config.yaml
arch: "preact_resnet"
channel_attention: "eca"
init: "lecun_normal"
final_lr_fraction: 0
weight_decay: 0.02
Rows from block 5, named by matrix and row number. Rows with one number belong to one channel. Each number is 50 + 10 x the weight over its row's rms, rounded and kept within 0 to 99. All counts start at 0. After the name is the row's rms in percent of the matrix's.
# convs0: first 3x3 conv, stride 2 (model.blocks.5.convs.0.weight, 256x128x3x3), inputs 19-37, a 3x3 kernel for each
# convs1: second 3x3 conv (model.blocks.5.convs.1.weight, 256x256x3x3, transposed), outputs 18-35, a 3x3 kernel for each
convs0.84 099:50 53 59 65 59 44 58 38 32 52 30 55 46 63 46 33 52 42 50 48 51 40 55 59 52 51 47 44 53 41 52 51 49 49 59 41 64 54 52 37 52 41 53 57 58 36 34 70 49 48 41 49 44 58 44 53 43 48 48 80 66 41 35 41 55 42 62 46 67 64 58 45 60 43 54 38 43 70 45 59 46 48 46 43 64 51 54 35 44 51 37 41 63 47 46 40 48 49 54 53 50 53 47 54 61 58 54 50 47 56 43 55 61 64 56 43 54 48 45 42 57 67 42 50 42 56 53 28 46 51 45 51 43 53 49 51 43 56 30 53 54 46 39 48 48 38 47 52 60 53 61 30 63 47 34 47 45 44 45 41 30 64 63 44 45 51 60 61 44 46 39
convs1.84 102:42 69 48 42 65 51 52 48 49 50 54 65 51 54 53 55 58 62 56 67 56 42 38 55 46 52 47 51 61 51 42 47 52 39 45 48 50 43 40 62 46 40 40 48 46 24 36 65 29 58 33 42 57 56 38 55 35 30 35 48 38 26 34 38 36 41 46 36 25 58 59 47 57 56 38 60 53 73 57 61 57 34 68 57 61 30 37 48 30 35 40 48 44 57 47 55 67 59 44 54 43 47 51 52 55 50 53 39 55 40 49 57 44 68 66 45 52 59 57 39 55 64 42 51 49 51 51 62 41 40 50 54 54 65 35 60 53 58 74 48 43 59 42 53 43 68 48 46 40 66 56 57 61 30 58 50 71 46 51 45 42 51
convs0.85 098:58 61 49 41 55 56 44 38 39 57 29 48 48 48 50 43 26 46 40 62 50 61 37 47 47 54 41 68 51 34 41 31 51 54 45 44 53 45 50 58 43 74 63 41 48 45 61 55 51 29 39 46 50 52 50 51 34 50 43 48 47 67 56 45 50 50 48 32 43 33 68 71 47 47 52 55 71 49 60 45 57 48 36 31 49 42 37 66 51 35 39 38 51 55 44 43 48 57 33 51 51 59 50 38 45 59 60 62 58 53 47 61 64 61 62 52 42 62 65 56 59 47 62 40 50 48 49 55 43 44 30 40 57 56 39 27 30 53 38 66 71 32 42 41 48 46 52 48 36 61 50 37 47 46 46 39 56 61 39 59 72 60 37 51 55 40 59 55 35 66 39
convs1.85 103:64 54 48 33 54 58 60 50 35 45 53 59 40 60 59 46 49 29 55 58 27 33 47 37 50 53 45 44 51 43 60 55 53 64 39 42 54 54 63 42 35 69 23 62 44 38 33 50 50 63 51 69 45 65 31 58 51 50 76 44 41 28 49 61 51 55 49 57 38 72 61 47 42 58 71 35 62 51 38 52 34 62 54 38 54 43 47 59 46 43 55 53 47 47 40 32 56 55 47 41 63 43 55 39 48 58 68 54 48 49 53 52 60 34 56 31 23 45 64 35 36 47 45 48 39 48 54 51 20 45 47 70 49 50 50 48 72 53 67 61 61 35 53 63 59 46 36 56 39 41 45 50 58 56 49 46 67 52 51 39 47 65
convs0.86 100:63 61 47 38 54 56 60 60 55 49 60 63 51 43 72 32 41 41 43 53 69 51 31 50 36 50 42 56 52 29 53 50 38 48 37 45 55 65 50 44 46 37 56 43 48 53 55 34 32 38 65 35 59 64 36 61 49 33 46 54 41 56 46 48 46 63 60 42 50 47 56 52 51 53 60 49 57 54 45 59 69 43 62 46 49 61 58 33 36 41 39 53 43 43 58 65 47 59 41 50 62 26 29 66 51 53 66 32 55 71 43 45 46 46 46 37 55 70 65 46 56 51 58 66 59 25 51 69 36 50 30 48 50 45 61 52 67 58 45 55 53 52 38 48 40 60 58 52 55 69 41 59 36 54 44 47 53 29 66 41 52 31 62 51 63 44 51 50 37 47 33
convs1.86 102:56 52 50 44 61 56 51 55 40 19 37 38 41 57 64 60 62 50 47 59 49 46 33 35 42 59 28 40 46 32 73 46 55 31 40 42 53 70 60 66 54 51 48 56 48 40 51 64 45 49 56 41 55 50 61 70 41 63 55 43 41 68 40 56 51 58 73 78 58 56 58 59 56 48 34 42 42 50 29 63 55 37 51 45 42 65 34 42 39 44 57 32 46 42 67 68 37 59 55 46 46 51 23 49 40 45 57 46 65 48 39 39 51 48 53 68 46 57 47 35 59 49 55 67 44 51 61 38 45 49 45 67 40 51 47 38 54 49 44 28 48 68 55 47 45 53 41 67 54 42 50 46 52 56 39 60 52 46 38 44 50 51
convs0.87 099:54 49 44 47 51 57 55 63 54 66 52 52 55 59 45 52 38 55 50 52 33 40 45 50 52 38 39 64 55 49 38 47 64 53 26 54 60 57 40 35 54 56 57 43 57 55 60 33 32 66 54 45 48 38 33 42 61 45 39 56 54 39 63 52 54 50 51 42 62 44 56 53 51 55 56 64 42 65 73 47 44 50 63 55 57 52 50 64 48 49 55 54 45 49 48 41 45 42 63 57 53 49 43 42 56 39 53 46 37 35 41 54 63 49 54 49 65 34 55 36 66 37 51 36 42 46 43 48 54 38 77 65 43 49 58 45 49 35 70 58 47 38 61 38 46 43 58 56 26 52 55 50 44 53 49 57 34 51 37 50 65 42 54 41 47 38 52 50 38 39 39
convs1.87 113:24 36 61 66 31 41 72 41 38 59 49 45 41 42 47 49 50 56 50 46 48 55 51 58 38 61 56 59 60 58 60 58 40 44 36 28 57 64 32 59 51 42 30 51 55 45 48 59 50 47 40 69 34 58 46 47 38 61 46 32 51 46 56 60 45 37 58 51 43 62 37 70 59 68 58 55 49 47 59 61 47 65 41 47 63 43 68 44 36 53 55 37 49 38 45 44 72 44 55 44 60 51 37 63 33 52 27 45 54 58 50 43 44 69 48 55 42 49 54 51 43 40 60 73 50 58 61 43 42 68 58 42 52 55 63 49 45 42 72 33 66 33 67 47 59 47 41 42 44 31 67 50 42 48 43 56 68 47 57 52 43 55
convs0.88 101:44 56 53 57 43 47 42 33 40 48 42 46 45 59 38 53 73 51 62 48 53 71 51 29 40 49 75 56 47 58 52 29 60 48 49 60 43 52 41 58 50 48 59 53 50 54 49 31 48 32 55 48 39 45 40 44 43 40 48 49 53 42 48 60 57 44 56 42 45 55 35 57 38 57 38 56 66 58 46 41 37 37 55 55 45 51 44 52 48 32 39 32 54 53 55 50 50 60 53 45 44 53 48 49 44 52 61 39 44 67 45 32 32 41 44 39 42 42 55 62 36 50 49 44 40 64 38 43 38 55 48 81 34 59 39 28 58 45 51 47 43 41 71 42 54 56 39 47 61 49 60 54 26 29 61 55 64 43 37 49 34 48 49 55 58 58 51 62 41 56 39
convs1.88 091:58 40 64 33 50 68 40 58 48 47 55 33 44 62 51 62 52 48 53 42 49 53 53 53 50 30 32 59 42 59 47 47 50 57 55 39 58 53 46 56 46 53 55 57 37 55 47 42 44 52 47 44 47 61 47 49 47 45 33 52 46 44 47 51 53 46 46 58 57 57 55 46 50 41 44 43 49 56 59 55 42 61 61 50 62 36 34 36 52 34 38 47 32 55 73 57 51 26 57 48 53 58 63 54 54 59 46 55 71 52 51 41 49 41 46 51 47 53 48 42 44 53 38 40 42 54 53 68 49 48 44 50 46 56 38 48 57 59 54 44 64 45 42 56 52 51 40 64 48 48 64 49 69 53 41 37 47 48 37 63 58 56
convs0.89 102:57 65 38 55 49 35 62 53 54 39 52 59 53 43 40 48 49 44 42 51 47 27 50 44 54 52 42 57 78 46 61 47 47 48 54 43 48 54 39 37 54 44 57 64 73 37 49 42 51 48 43 70 43 62 43 43 42 40 29 51 60 50 44 57 51 43 50 44 36 51 43 59 58 64 56 43 42 53 57 44 65 55 48 50 44 43 54 35 65 57 49 73 55 57 53 43 51 63 63 46 45 50 58 37 46 40 50 50 42 28 56 52 57 46 48 67 68 42 51 40 63 31 28 65 52 56 51 41 55 40 54 67 43 54 54 44 51 67 68 57 82 48 46 51 48 50 32 36 57 71 49 53 57 40 53 56 40 59 59 42 56 67 48 37 50 32 30 70 58 35 55
convs1.89 103:56 40 45 41 60 45 49 48 55 60 53 54 63 55 47 46 52 64 32 51 53 52 48 59 54 71 28 54 70 46 58 61 43 59 41 67 48 48 49 51 52 56 72 52 59 42 44 55 44 52 39 51 60 44 54 32 51 49 45 67 37 50 51 46 55 33 61 47 56 61 47 36 52 36 59 57 47 51 53 41 52 50 34 52 42 44 51 54 53 64 18 62 50 40 48 42 52 63 63 42 39 45 55 75 54 72 44 52 41 43 56 59 52 47 52 52 45 37 50 50 50 56 36 52 41 51 50 53 68 34 50 39 29 62 56 45 69 53 47 51 51 26 48 47 67 38 34 54 74 65 39 39 56 43 46 45 37 45 49 64 60 56
convs0.90 101:62 40 61 54 51 46 49 40 49 60 55 51 34 45 47 36 55 56 52 53 51 50 38 36 51 64 39 60 70 56 60 41 69 54 56 41 50 38 56 45 40 65 64 50 29 48 40 53 54 37 46 48 56 41 49 35 58 49 46 54 29 41 52 53 46 64 44 81 52 30 42 47 61 46 60 40 54 50 61 63 54 51 46 25 43 46 49 42 50 53 51 50 52 43 49 50 45 59 59 37 31 37 45 55 34 42 44 43 59 54 46 48 70 56 61 48 38 53 43 72 51 35 62 59 49 49 67 53 47 56 38 49 36 41 60 75 45 45 47 57 49 54 35 53 41 69 37 57 48 60 41 44 59 74 54 58 50 35 52 42 73 49 48 50 34 48 80 52 48 42 60
convs1.90 089:56 48 51 52 50 64 45 41 45 44 41 53 66 49 66 46 62 29 44 47 52 50 36 43 40 60 54 42 63 57 52 75 50 36 55 58 63 65 42 56 51 45 55 71 52 47 56 48 44 41 56 35 56 48 46 54 34 56 54 52 50 34 60 43 67 44 62 51 47 42 51 70 55 48 47 42 54 50 54 37 69 62 43 40 76 53 39 45 51 43 61 49 37 41 47 60 37 62 49 52 74 47 46 33 56 54 36 41 47 46 55 56 50 61 54 67 28 58 58 63 34 33 52 34 52 49 45 43 31 51 46 59 35 24 41 44 43 54 34 47 53 53 65 43 55 65 56 42 60 47 26 53 48 46 62 60 48 47 57 58 47 37
convs0.91 100:48 48 56 37 48 56 58 49 24 47 34 57 56 41 48 52 50 54 56 46 56 56 46 59 44 60 49 32 50 52 54 60 53 60 34 45 50 65 69 54 77 45 59 44 36 48 55 63 40 70 34 41 55 53 64 29 43 55 59 59 52 49 64 49 49 55 42 33 43 52 68 41 56 52 41 43 54 42 48 56 58 48 50 50 57 49 47 53 39 49 55 33 32 58 39 49 60 64 50 38 57 48 53 39 31 60 61 37 59 73 43 55 61 38 58 53 50 55 38 47 57 37 38 58 43 42 50 50 44 45 20 42 56 55 40 49 35 63 35 61 71 62 42 55 66 76 48 49 65 43 39 44 44 51 40 47 48 67 46 30 46 51 56 55 53 59 43 51 47 64 61
convs1.91 100:29 52 63 61 35 47 67 37 54 26 46 53 33 49 29 66 37 53 51 62 69 53 72 64 46 49 51 61 60 54 45 63 49 64 53 51 63 49 44 60 51 51 51 72 64 56 43 59 34 31 40 60 41 36 41 49 48 47 46 60 56 56 57 52 40 56 44 55 53 57 53 35 39 66 52 48 36 38 43 53 55 41 54 49 45 45 63 44 43 45 57 46 52 38 52 48 57 38 30 61 53 54 50 48 42 57 42 64 54 45 32 49 69 39 36 61 46 55 51 45 37 49 41 52 50 43 49 55 39 66 41 52 55 53 46 66 41 59 50 29 51 36 48 46 48 56 50 40 54 59 49 47 39 41 63 57 55 57 59 56 44 49
convs0.92 100:56 43 50 56 46 46 62 49 37 40 50 46 55 47 54 44 45 46 48 42 42 43 61 53 51 44 51 47 63 48 38 46 67 55 49 63 41 45 36 61 49 70 39 68 56 45 49 57 42 46 53 47 57 33 48 36 45 52 51 54 50 42 43 53 48 66 54 39 57 28 37 51 37 44 53 34 47 52 53 58 40 71 57 47 46 38 31 48 54 57 41 69 54 41 48 53 44 47 55 48 43 55 45 53 31 42 47 57 63 72 29 57 46 62 41 44 36 43 52 52 47 45 63 48 58 27 47 60 50 53 41 40 34 31 50 43 60 58 51 62 58 53 45 67 70 67 51 55 61 42 27 55 57 48 52 59 52 44 51 43 55 54 44 51 87 37 50 61 42 43 36
convs1.92 096:55 47 57 45 37 52 39 50 44 26 48 49 43 54 51 34 53 52 33 45 48 38 54 45 43 53 46 43 51 46 70 36 55 50 50 50 43 32 35 36 43 51 68 62 41 54 38 42 49 43 27 48 56 44 35 37 41 67 51 56 47 56 63 35 47 47 38 49 46 35 53 64 54 45 56 37 54 58 40 42 42 44 44 59 39 52 49 48 52 52 55 44 47 55 58 48 53 55 35 49 31 50 66 36 47 56 49 58 58 54 58 52 64 66 39 57 66 50 48 49 49 58 46 27 37 44 47 43 43 56 64 40 50 44 75 42 33 50 40 54 62 58 44 49 20 51 43 52 47 42 57 59 59 25 58 53 50 39 22 50 62 38
convs0.93 100:51 60 47 52 28 42 57 46 63 49 43 38 59 61 57 49 71 40 41 52 46 65 38 57 52 55 45 53 35 22 44 45 40 62 55 39 46 65 47 39 48 41 43 59 51 59 40 50 56 56 57 46 48 44 43 40 54 43 45 29 56 37 44 59 40 32 68 54 53 50 61 48 50 51 67 37 47 57 44 38 66 51 53 52 54 44 24 50 42 52 53 46 49 42 60 52 40 35 46 25 34 41 51 40 62 51 55 42 29 44 42 64 63 48 41 36 40 56 51 30 57 49 54 51 55 35 52 51 50 44 49 42 50 58 42 71 41 44 43 49 45 44 52 47 61 65 54 56 48 48 51 40 43 31 59 48 57 29 76 53 48 63 56 37 47 39 46 43 31 29 56
convs1.93 107:36 58 25 44 54 42 56 47 44 48 45 59 44 43 54 27 55 55 30 45 56 36 43 44 48 45 49 39 54 54 58 60 40 51 47 77 48 57 28 50 51 51 61 44 47 49 57 55 57 52 52 45 39 39 71 40 45 44 44 53 59 56 73 54 42 35 47 32 40 60 23 50 40 44 34 37 43 53 57 22 38 53 48 46 49 51 43 54 32 38 60 33 47 62 59 54 46 57 51 49 50 79 64 45 43 48 53 58 42 57 43 44 60 60 51 37 46 65 50 36 38 27 36 50 48 60 54 50 61 52 48 33 68 57 35 47 56 52 56 54 65 31 53 40 52 40 58 36 36 42 57 55 47 39 54 51 52 46 51 41 44 52
convs0.94 102:40 50 47 62 50 43 35 49 53 38 48 57 38 46 55 44 45 55 45 38 33 50 59 62 50 36 59 49 50 47 56 35 44 56 66 55 37 55 50 44 50 40 49 47 42 84 44 54 48 71 49 48 49 54 52 51 48 60 35 38 30 45 36 57 58 61 67 45 58 55 56 49 61 49 49 43 38 36 58 62 56 37 43 45 50 45 48 46 52 39 51 38 50 41 44 34 50 56 38 56 49 52 53 35 31 48 36 56 50 61 71 52 24 30 36 58 36 43 45 48 42 50 62 64 55 55 62 48 41 50 55 58 51 63 42 69 55 39 52 38 52 53 42 42 42 48 58 38 54 57 61 45 44 58 39 39 70 39 29 52 43 44 40 73 33 38 74 44 51 49 66
convs1.94 094:54 51 48 62 46 45 35 56 50 44 65 51 64 43 46 56 51 70 38 51 65 72 47 51 51 53 44 58 42 60 52 57 46 69 51 49 45 53 48 37 49 42 44 64 56 46 66 58 65 51 45 55 43 57 44 50 51 45 53 40 55 39 53 48 50 60 53 66 48 76 45 47 65 36 53 55 37 53 55 40 50 59 52 52 45 41 33 60 51 58 23 50 57 50 26 39 68 64 39 66 47 40 63 50 58 52 70 44 46 42 52 31 36 34 43 41 55 30 52 33 43 47 45 35 42 51 44 54 56 47 45 44 48 54 66 64 50 64 52 61 52 44 47 58 54 63 50 39 48 44 58 49 59 48 46 63 68 55 41 51 58 53
convs0.95 102:59 53 45 52 47 46 58 55 61 47 47 60 48 55 65 43 52 56 45 55 48 32 53 42 50 55 43 47 52 37 54 53 53 34 57 49 52 44 49 45 55 37 76 51 46 45 46 42 50 45 54 61 53 42 72 39 42 54 61 49 50 61 44 39 57 28 46 39 56 51 52 62 42 38 48 58 56 44 42 50 47 65 35 43 20 56 62 54 76 80 35 49 43 55 54 54 50 59 41 75 52 48 39 53 47 46 46 41 79 64 34 59 54 28 60 49 59 47 52 61 47 48 47 52 55 46 43 46 45 52 34 39 52 18 54 48 49 44 55 54 70 36 57 41 55 50 58 65 53 56 54 41 41 48 63 35 45 45 52 37 42 67 53 54 55 52 33 52 64 53 54
convs1.95 096:66 50 53 44 57 44 59 46 60 46 49 31 44 51 56 55 58 60 59 46 49 48 43 48 69 57 64 68 67 57 49 21 51 45 45 54 58 51 59 50 52 58 52 57 63 59 45 42 63 48 53 58 56 63 79 58 65 41 43 56 29 54 67 57 61 59 43 52 55 30 57 52 57 53 54 62 54 46 54 53 50 42 56 42 38 48 56 66 30 59 51 53 67 53 44 54 71 54 55 49 57 63 55 54 52 50 52 55 58 68 52 42 64 38 26 51 42 50 49 54 42 48 62 56 52 53 52 61 49 39 62 57 45 56 70 30 49 42 51 53 58 78 38 52 44 49 56 49 65 59 48 41 43 50 33 54 49 55 40 58 51 35
convs0.96 099:51 69 70 72 53 38 52 58 54 35 42 67 53 40 42 43 53 42 39 52 43 46 49 61 44 64 45 41 56 44 48 56 50 60 45 44 35 36 63 52 60 47 45 60 59 48 75 46 54 45 41 50 55 34 47 66 65 64 37 72 39 49 44 59 65 50 53 41 56 41 50 51 42 46 46 33 57 68 59 55 44 51 42 52 67 58 48 30 35 45 51 74 67 29 61 61 39 41 55 60 62 60 60 26 53 53 80 45 31 46 56 51 60 43 46 46 53 60 51 47 71 41 41 44 24 50 37 40 56 37 37 33 41 36 51 53 41 56 29 41 41 31 59 46 42 45 49 52 55 41 48 55 48 43 62 48 66 46 54 41 50 45 65 56 54 81 55 65 26 56 44
convs1.96 098:62 57 52 54 47 69 66 64 38 47 40 57 31 48 43 49 57 51 59 59 49 34 56 52 42 38 42 52 65 39 45 47 53 45 58 60 52 61 35 52 39 47 43 50 53 54 50 49 47 51 46 61 38 37 53 49 63 65 48 57 57 50 52 70 46 42 47 40 54 55 37 50 32 51 49 38 67 64 47 32 45 53 43 54 64 49 46 64 38 56 62 51 65 46 53 30 61 56 51 42 50 48 69 70 49 52 42 49 42 65 67 37 41 33 67 32 41 50 42 51 41 58 66 58 47 37 59 49 77 50 49 25 51 50 50 53 36 58 42 44 42 46 56 41 73 55 47 51 52 49 34 39 34 54 42 49 40 52 63 57 60 65
convs0.97 099:50 52 53 48 47 59 47 38 46 58 54 36 48 60 48 41 43 36 36 32 67 67 53 51 41 59 44 47 36 46 40 50 50 40 48 41 47 35 58 44 63 59 48 42 63 59 57 56 53 65 42 62 63 49 69 56 70 54 43 33 39 32 43 40 43 55 58 63 52 61 63 58 36 61 58 57 57 45 51 52 47 66 55 53 45 52 46 76 57 60 43 47 43 43 40 46 34 39 44 44 57 45 58 37 51 61 59 33 62 51 49 42 46 46 57 50 55 60 51 50 41 49 52 59 30 52 60 60 47 37 39 39 50 58 37 45 44 54 53 47 62 48 37 44 43 53 54 52 11 51 51 61 49 39 63 51 47 50 51 53 54 48 33 57 60 41 39 57 44 50 54
convs1.97 097:28 59 57 73 42 61 37 48 55 57 56 67 68 46 54 46 58 44 42 58 38 48 50 38 57 52 44 50 48 39 31 56 45 39 37 39 46 44 39 57 49 47 42 40 60 57 49 25 51 42 62 49 32 31 33 59 71 22 47 44 48 52 62 47 44 40 37 48 61 55 84 25 55 42 38 55 70 41 63 44 33 48 44 37 51 45 42 38 46 51 30 62 67 38 34 32 50 48 45 47 53 41 37 43 61 46 61 71 46 35 43 50 60 51 46 48 58 59 44 46 49 47 54 54 26 57 41 48 56 53 48 42 45 72 57 55 35 46 49 48 56 39 38 63 59 58 36 54 48 54 56 41 34 57 59 60 39 57 41 47 48 41
convs0.98 099:50 45 58 54 43 44 54 61 57 61 43 73 44 42 46 46 54 58 59 38 40 49 44 55 50 24 63 42 29 66 51 63 61 65 46 64 64 50 46 69 52 38 67 71 58 48 54 33 42 42 49 55 29 60 43 37 56 62 55 40 45 59 39 38 47 30 77 63 62 52 54 46 49 47 56 53 71 59 60 40 54 42 65 58 55 49 40 41 66 52 55 52 46 40 34 60 60 56 56 33 25 66 55 54 51 35 49 51 57 41 45 45 63 35 46 50 38 63 53 46 45 49 65 59 42 64 45 59 41 44 52 46 67 67 26 30 59 48 49 48 65 50 45 46 66 34 63 42 39 36 36 70 36 49 44 65 59 51 40 44 47 60 43 52 50 62 51 36 31 49 48
convs1.98 095:43 59 67 40 52 58 56 41 64 38 48 39 38 53 54 50 19 64 57 43 41 55 50 56 48 40 57 45 54 55 56 40 49 53 44 49 61 49 54 37 69 50 55 66 46 33 39 50 38 40 62 52 45 43 50 50 41 50 44 54 43 49 40 30 41 47 59 43 44 58 49 55 36 46 40 51 52 50 37 53 32 63 52 56 59 34 46 61 51 43 28 57 55 41 41 56 63 40 46 55 44 50 53 50 50 46 51 37 51 55 45 56 51 36 60 52 40 69 60 45 45 32 50 67 40 46 52 37 45 61 44 39 41 43 29 42 40 46 41 50 72 45 49 43 38 49 50 50 50 47 59 62 35 46 52 39 50 45 55 39 41 69
convs0.99 100:48 44 61 44 56 47 54 57 41 50 52 35 32 44 52 55 40 38 58 52 47 40 50 55 56 46 51 48 48 51 41 45 58 55 39 35 50 62 51 52 49 61 53 45 47 40 47 53 50 41 71 56 52 40 67 43 30 42 46 61 51 43 67 41 42 48 53 41 42 55 34 48 66 28 57 43 47 54 46 48 54 72 46 60 50 46 47 36 51 77 49 46 41 45 49 52 56 60 47 35 59 54 40 61 45 64 51 47 35 49 67 56 49 66 42 46 57 40 49 50 30 52 52 38 40 48 47 34 75 60 47 63 61 43 39 30 69 44 47 52 39 64 56 54 55 44 64 44 58 47 45 38 47 61 31 54 45 59 63 50 61 56 43 31 50 42 54 37 60 56 54
convs1.99 104:38 56 59 67 55 44 30 57 65 41 41 55 64 58 55 47 38 35 29 52 49 51 60 63 36 50 46 43 62 58 59 49 65 56 52 48 52 59 55 50 36 57 41 67 46 32 55 30 54 51 40 52 68 38 44 38 50 62 56 38 40 68 42 43 54 40 70 50 42 63 47 50 31 50 55 68 42 54 59 58 43 58 49 54 35 53 47 28 49 46 44 34 53 49 51 43 59 55 60 54 46 43 38 63 56 54 49 68 43 69 46 25 53 66 34 62 53 45 57 63 47 46 48 53 50 56 55 47 55 61 41 63 40 34 30 45 37 41 52 47 55 38 54 61 58 33 38 50 51 25 55 65 43 68 46 33 48 40 48 48 53 48
convs0.100 100:65 57 39 39 47 56 30 66 47 48 51 37 53 53 50 39 49 56 31 43 40 45 50 37 52 50 47 53 48 56 58 48 58 41 44 43 52 43 34 56 53 46 31 51 53 43 30 38 35 44 44 55 52 67 44 45 44 44 41 33 65 52 64 49 44 56 63 55 53 57 36 39 48 48 47 47 49 67 57 42 49 40 50 59 64 65 52 51 35 54 51 58 36 55 52 60 40 49 27 58 39 48 45 52 63 43 38 61 58 79 44 63 64 28 54 47 72 68 59 46 51 54 45 50 61 60 36 55 31 40 39 45 30 45 44 44 56 54 52 40 43 48 55 59 59 43 62 41 47 80 69 43 38 30 52 55 51 49 53 61 60 49 49 45 64 57 50 52 45 41 49
convs1.100 104:58 48 40 40 61 63 35 49 49 36 48 41 57 47 56 56 45 37 46 69 45 45 45 40 38 68 48 47 70 34 42 45 36 62 53 53 43 48 53 50 50 40 44 53 65 44 46 54 61 33 46 45 69 40 58 66 51 43 42 50 46 36 42 61 50 51 57 37 35 61 70 38 62 42 48 72 39 49 30 65 59 40 53 46 38 31 42 59 57 53 40 42 43 37 53 47 44 55 66 68 69 48 47 49 38 30 41 41 51 61 58 43 43 54 44 46 49 55 61 44 51 59 43 62 60 33 34 68 47 46 44 48 49 58 53 55 51 50 50 45 72 51 50 54 47 49 36 48 48 44 58 51 49 45 24 56 43 57 53 65 40 65
convs0.101 101:42 44 36 61 41 59 54 75 60 47 46 49 44 58 57 50 54 60 49 67 53 56 46 35 68 42 44 59 55 73 51 51 51 52 39 52 42 38 53 47 27 43 54 48 64 40 49 53 71 45 46 66 40 58 51 51 60 57 38 53 58 39 32 45 49 49 53 63 29 50 42 48 68 73 29 51 50 47 42 37 53 48 53 44 36 48 50 50 52 58 52 60 48 67 48 53 56 49 57 54 38 60 31 60 51 37 55 55 34 50 59 60 30 46 66 39 62 67 31 48 44 68 43 60 52 47 57 65 44 42 46 46 58 52 56 34 57 41 51 47 63 44 46 40 52 51 30 41 47 45 49 53 63 50 52 56 49 40 41 36 56 49 63 45 67 39 41 34 39 56 46
convs1.101 111:46 58 69 70 36 52 52 45 40 47 58 49 57 63 53 52 46 51 44 44 35 41 56 38 47 55 60 45 48 49 39 37 42 52 64 59 52 43 58 46 66 63 62 43 41 51 46 28 50 43 67 61 28 49 43 48 48 48 42 50 41 46 29 47 47 59 63 57 40 71 61 40 42 58 53 41 36 47 53 49 49 61 64 67 54 56 47 38 28 31 50 59 55 43 55 69 65 37 56 55 41 66 51 37 58 74 49 62 56 51 44 46 26 53 46 53 61 46 45 44 49 47 49 62 46 23 51 55 52 56 54 37 56 60 35 48 58 46 68 42 63 38 33 50 52 55 40 48 50 47 46 49 49 61 49 59 49 45 48 38 52 43
convs0.102 101:43 39 51 56 49 50 48 43 53 48 61 47 40 51 51 43 43 54 38 52 40 56 44 60 39 52 58 44 62 65 61 57 42 34 54 46 25 47 57 32 39 69 50 45 52 42 67 55 47 45 54 63 65 62 44 41 52 52 43 51 50 41 48 57 42 47 41 44 48 54 30 57 27 57 60 50 46 53 48 50 63 30 60 59 37 51 62 39 48 44 68 64 50 35 48 51 55 46 60 55 44 51 47 49 55 52 39 49 50 60 57 37 57 54 42 67 57 24 67 45 74 41 72 66 43 42 49 39 42 56 45 43 52 35 42 49 53 50 63 41 52 35 57 53 40 34 60 59 38 60 47 57 47 66 57 46 36 51 43 69 44 52 47 58 44 50 42 55 27 55 34
convs1.102 099:69 39 39 52 59 41 54 39 55 49 59 42 49 59 30 50 51 43 65 62 37 40 48 45 29 55 64 52 60 57 58 46 76 46 47 46 53 49 38 55 38 71 43 40 42 71 56 52 54 38 51 70 54 37 46 49 64 58 44 61 63 40 78 39 46 51 64 48 63 52 51 38 42 53 73 43 55 63 28 58 56 45 50 53 52 51 42 35 33 55 39 43 50 69 45 55 48 49 71 51 55 45 46 55 65 70 34 40 48 43 40 63 38 63 67 68 57 66 30 46 64 49 52 54 56 40 36 58 60 38 68 40 49 58 55 51 47 53 56 56 30 49 54 51 38 65 39 68 49 36 42 60 55 60 52 60 60 53 67 45 70 49
convs0.103 100:66 52 39 57 47 54 44 42 36 54 52 50 45 40 36 41 56 52 56 43 32 73 41 46 66 65 45 48 40 43 40 37 37 52 54 43 75 47 46 44 55 57 47 62 60 44 41 53 71 47 43 44 42 53 47 45 41 51 35 50 48 63 44 34 63 58 48 46 44 48 48 47 54 63 57 38 41 54 63 68 52 48 63 50 39 45 46 53 42 75 54 44 46 42 42 53 41 53 52 64 60 42 39 39 54 49 48 59 48 48 44 53 44 44 48 51 65 26 40 59 46 66 78 37 62 50 61 43 36 44 46 49 45 32 36 57 38 55 44 54 50 75 29 59 42 43 31 45 62 67 46 45 43 56 43 75 50 44 42 51 47 52 45 47 51 52 50 42 58 55 49
convs1.103 094:43 58 61 43 57 44 46 44 47 44 23 45 37 41 44 57 56 44 49 37 52 51 40 42 57 66 64 72 59 57 51 36 52 40 54 47 61 67 41 65 34 42 38 55 39 51 58 82 48 42 52 45 44 72 38 56 29 67 42 43 62 52 60 35 39 42 46 55 58 31 49 44 66 43 59 51 56 51 61 56 41 51 57 45 54 44 53 52 63 47 42 48 54 36 52 52 55 34 55 52 60 44 64 45 56 48 38 56 57 40 58 70 78 46 45 60 45 51 53 28 41 33 42 41 61 51 40 46 32 53 36 55 38 55 40 58 51 67 66 33 44 80 53 42 37 54 59 44 44 46 46 43 55 50 57 39 39 54 60 46 65 55
convs0.104 102:62 70 63 48 79 67 59 35 40 48 45 57 33 37 25 70 64 40 49 55 39 54 68 41 60 54 64 62 63 40 39 43 52 46 51 48 46 37 55 48 49 42 56 69 51 62 55 59 67 47 52 49 63 50 59 48 49 54 47 42 60 42 42 43 60 46 42 45 53 40 52 55 56 55 55 59 37 54 58 37 38 53 53 32 54 55 51 50 43 41 67 51 71 44 38 39 50 37 44 37 53 34 41 41 65 54 61 43 41 56 58 43 60 46 56 61 52 46 49 57 64 66 55 44 57 32 34 41 50 51 62 77 49 43 39 53 47 49 60 30 54 31 47 64 37 37 56 57 40 65 34 39 48 70 51 59 42 55 64 52 49 52 35 53 41 47 43 51 39 52 55
convs1.104 097:49 48 73 52 40 68 47 53 49 53 38 43 48 59 50 65 45 48 58 54 60 37 38 35 74 59 60 42 63 35 44 54 45 47 61 50 65 52 37 48 54 54 36 47 45 60 51 40 40 52 58 38 28 63 37 41 48 49 46 47 38 60 57 49 42 55 49 36 52 46 56 79 50 30 57 39 75 30 69 56 59 54 53 62 54 41 53 56 47 54 44 42 34 41 53 56 78 44 47 36 49 59 49 59 53 59 59 54 57 37 44 49 45 35 53 59 56 65 55 46 65 48 54 50 41 55 62 46 34 63 48 55 42 48 55 56 63 75 44 53 60 52 44 48 46 51 70 54 55 60 35 61 57 39 53 68 50 56 65 63 64 51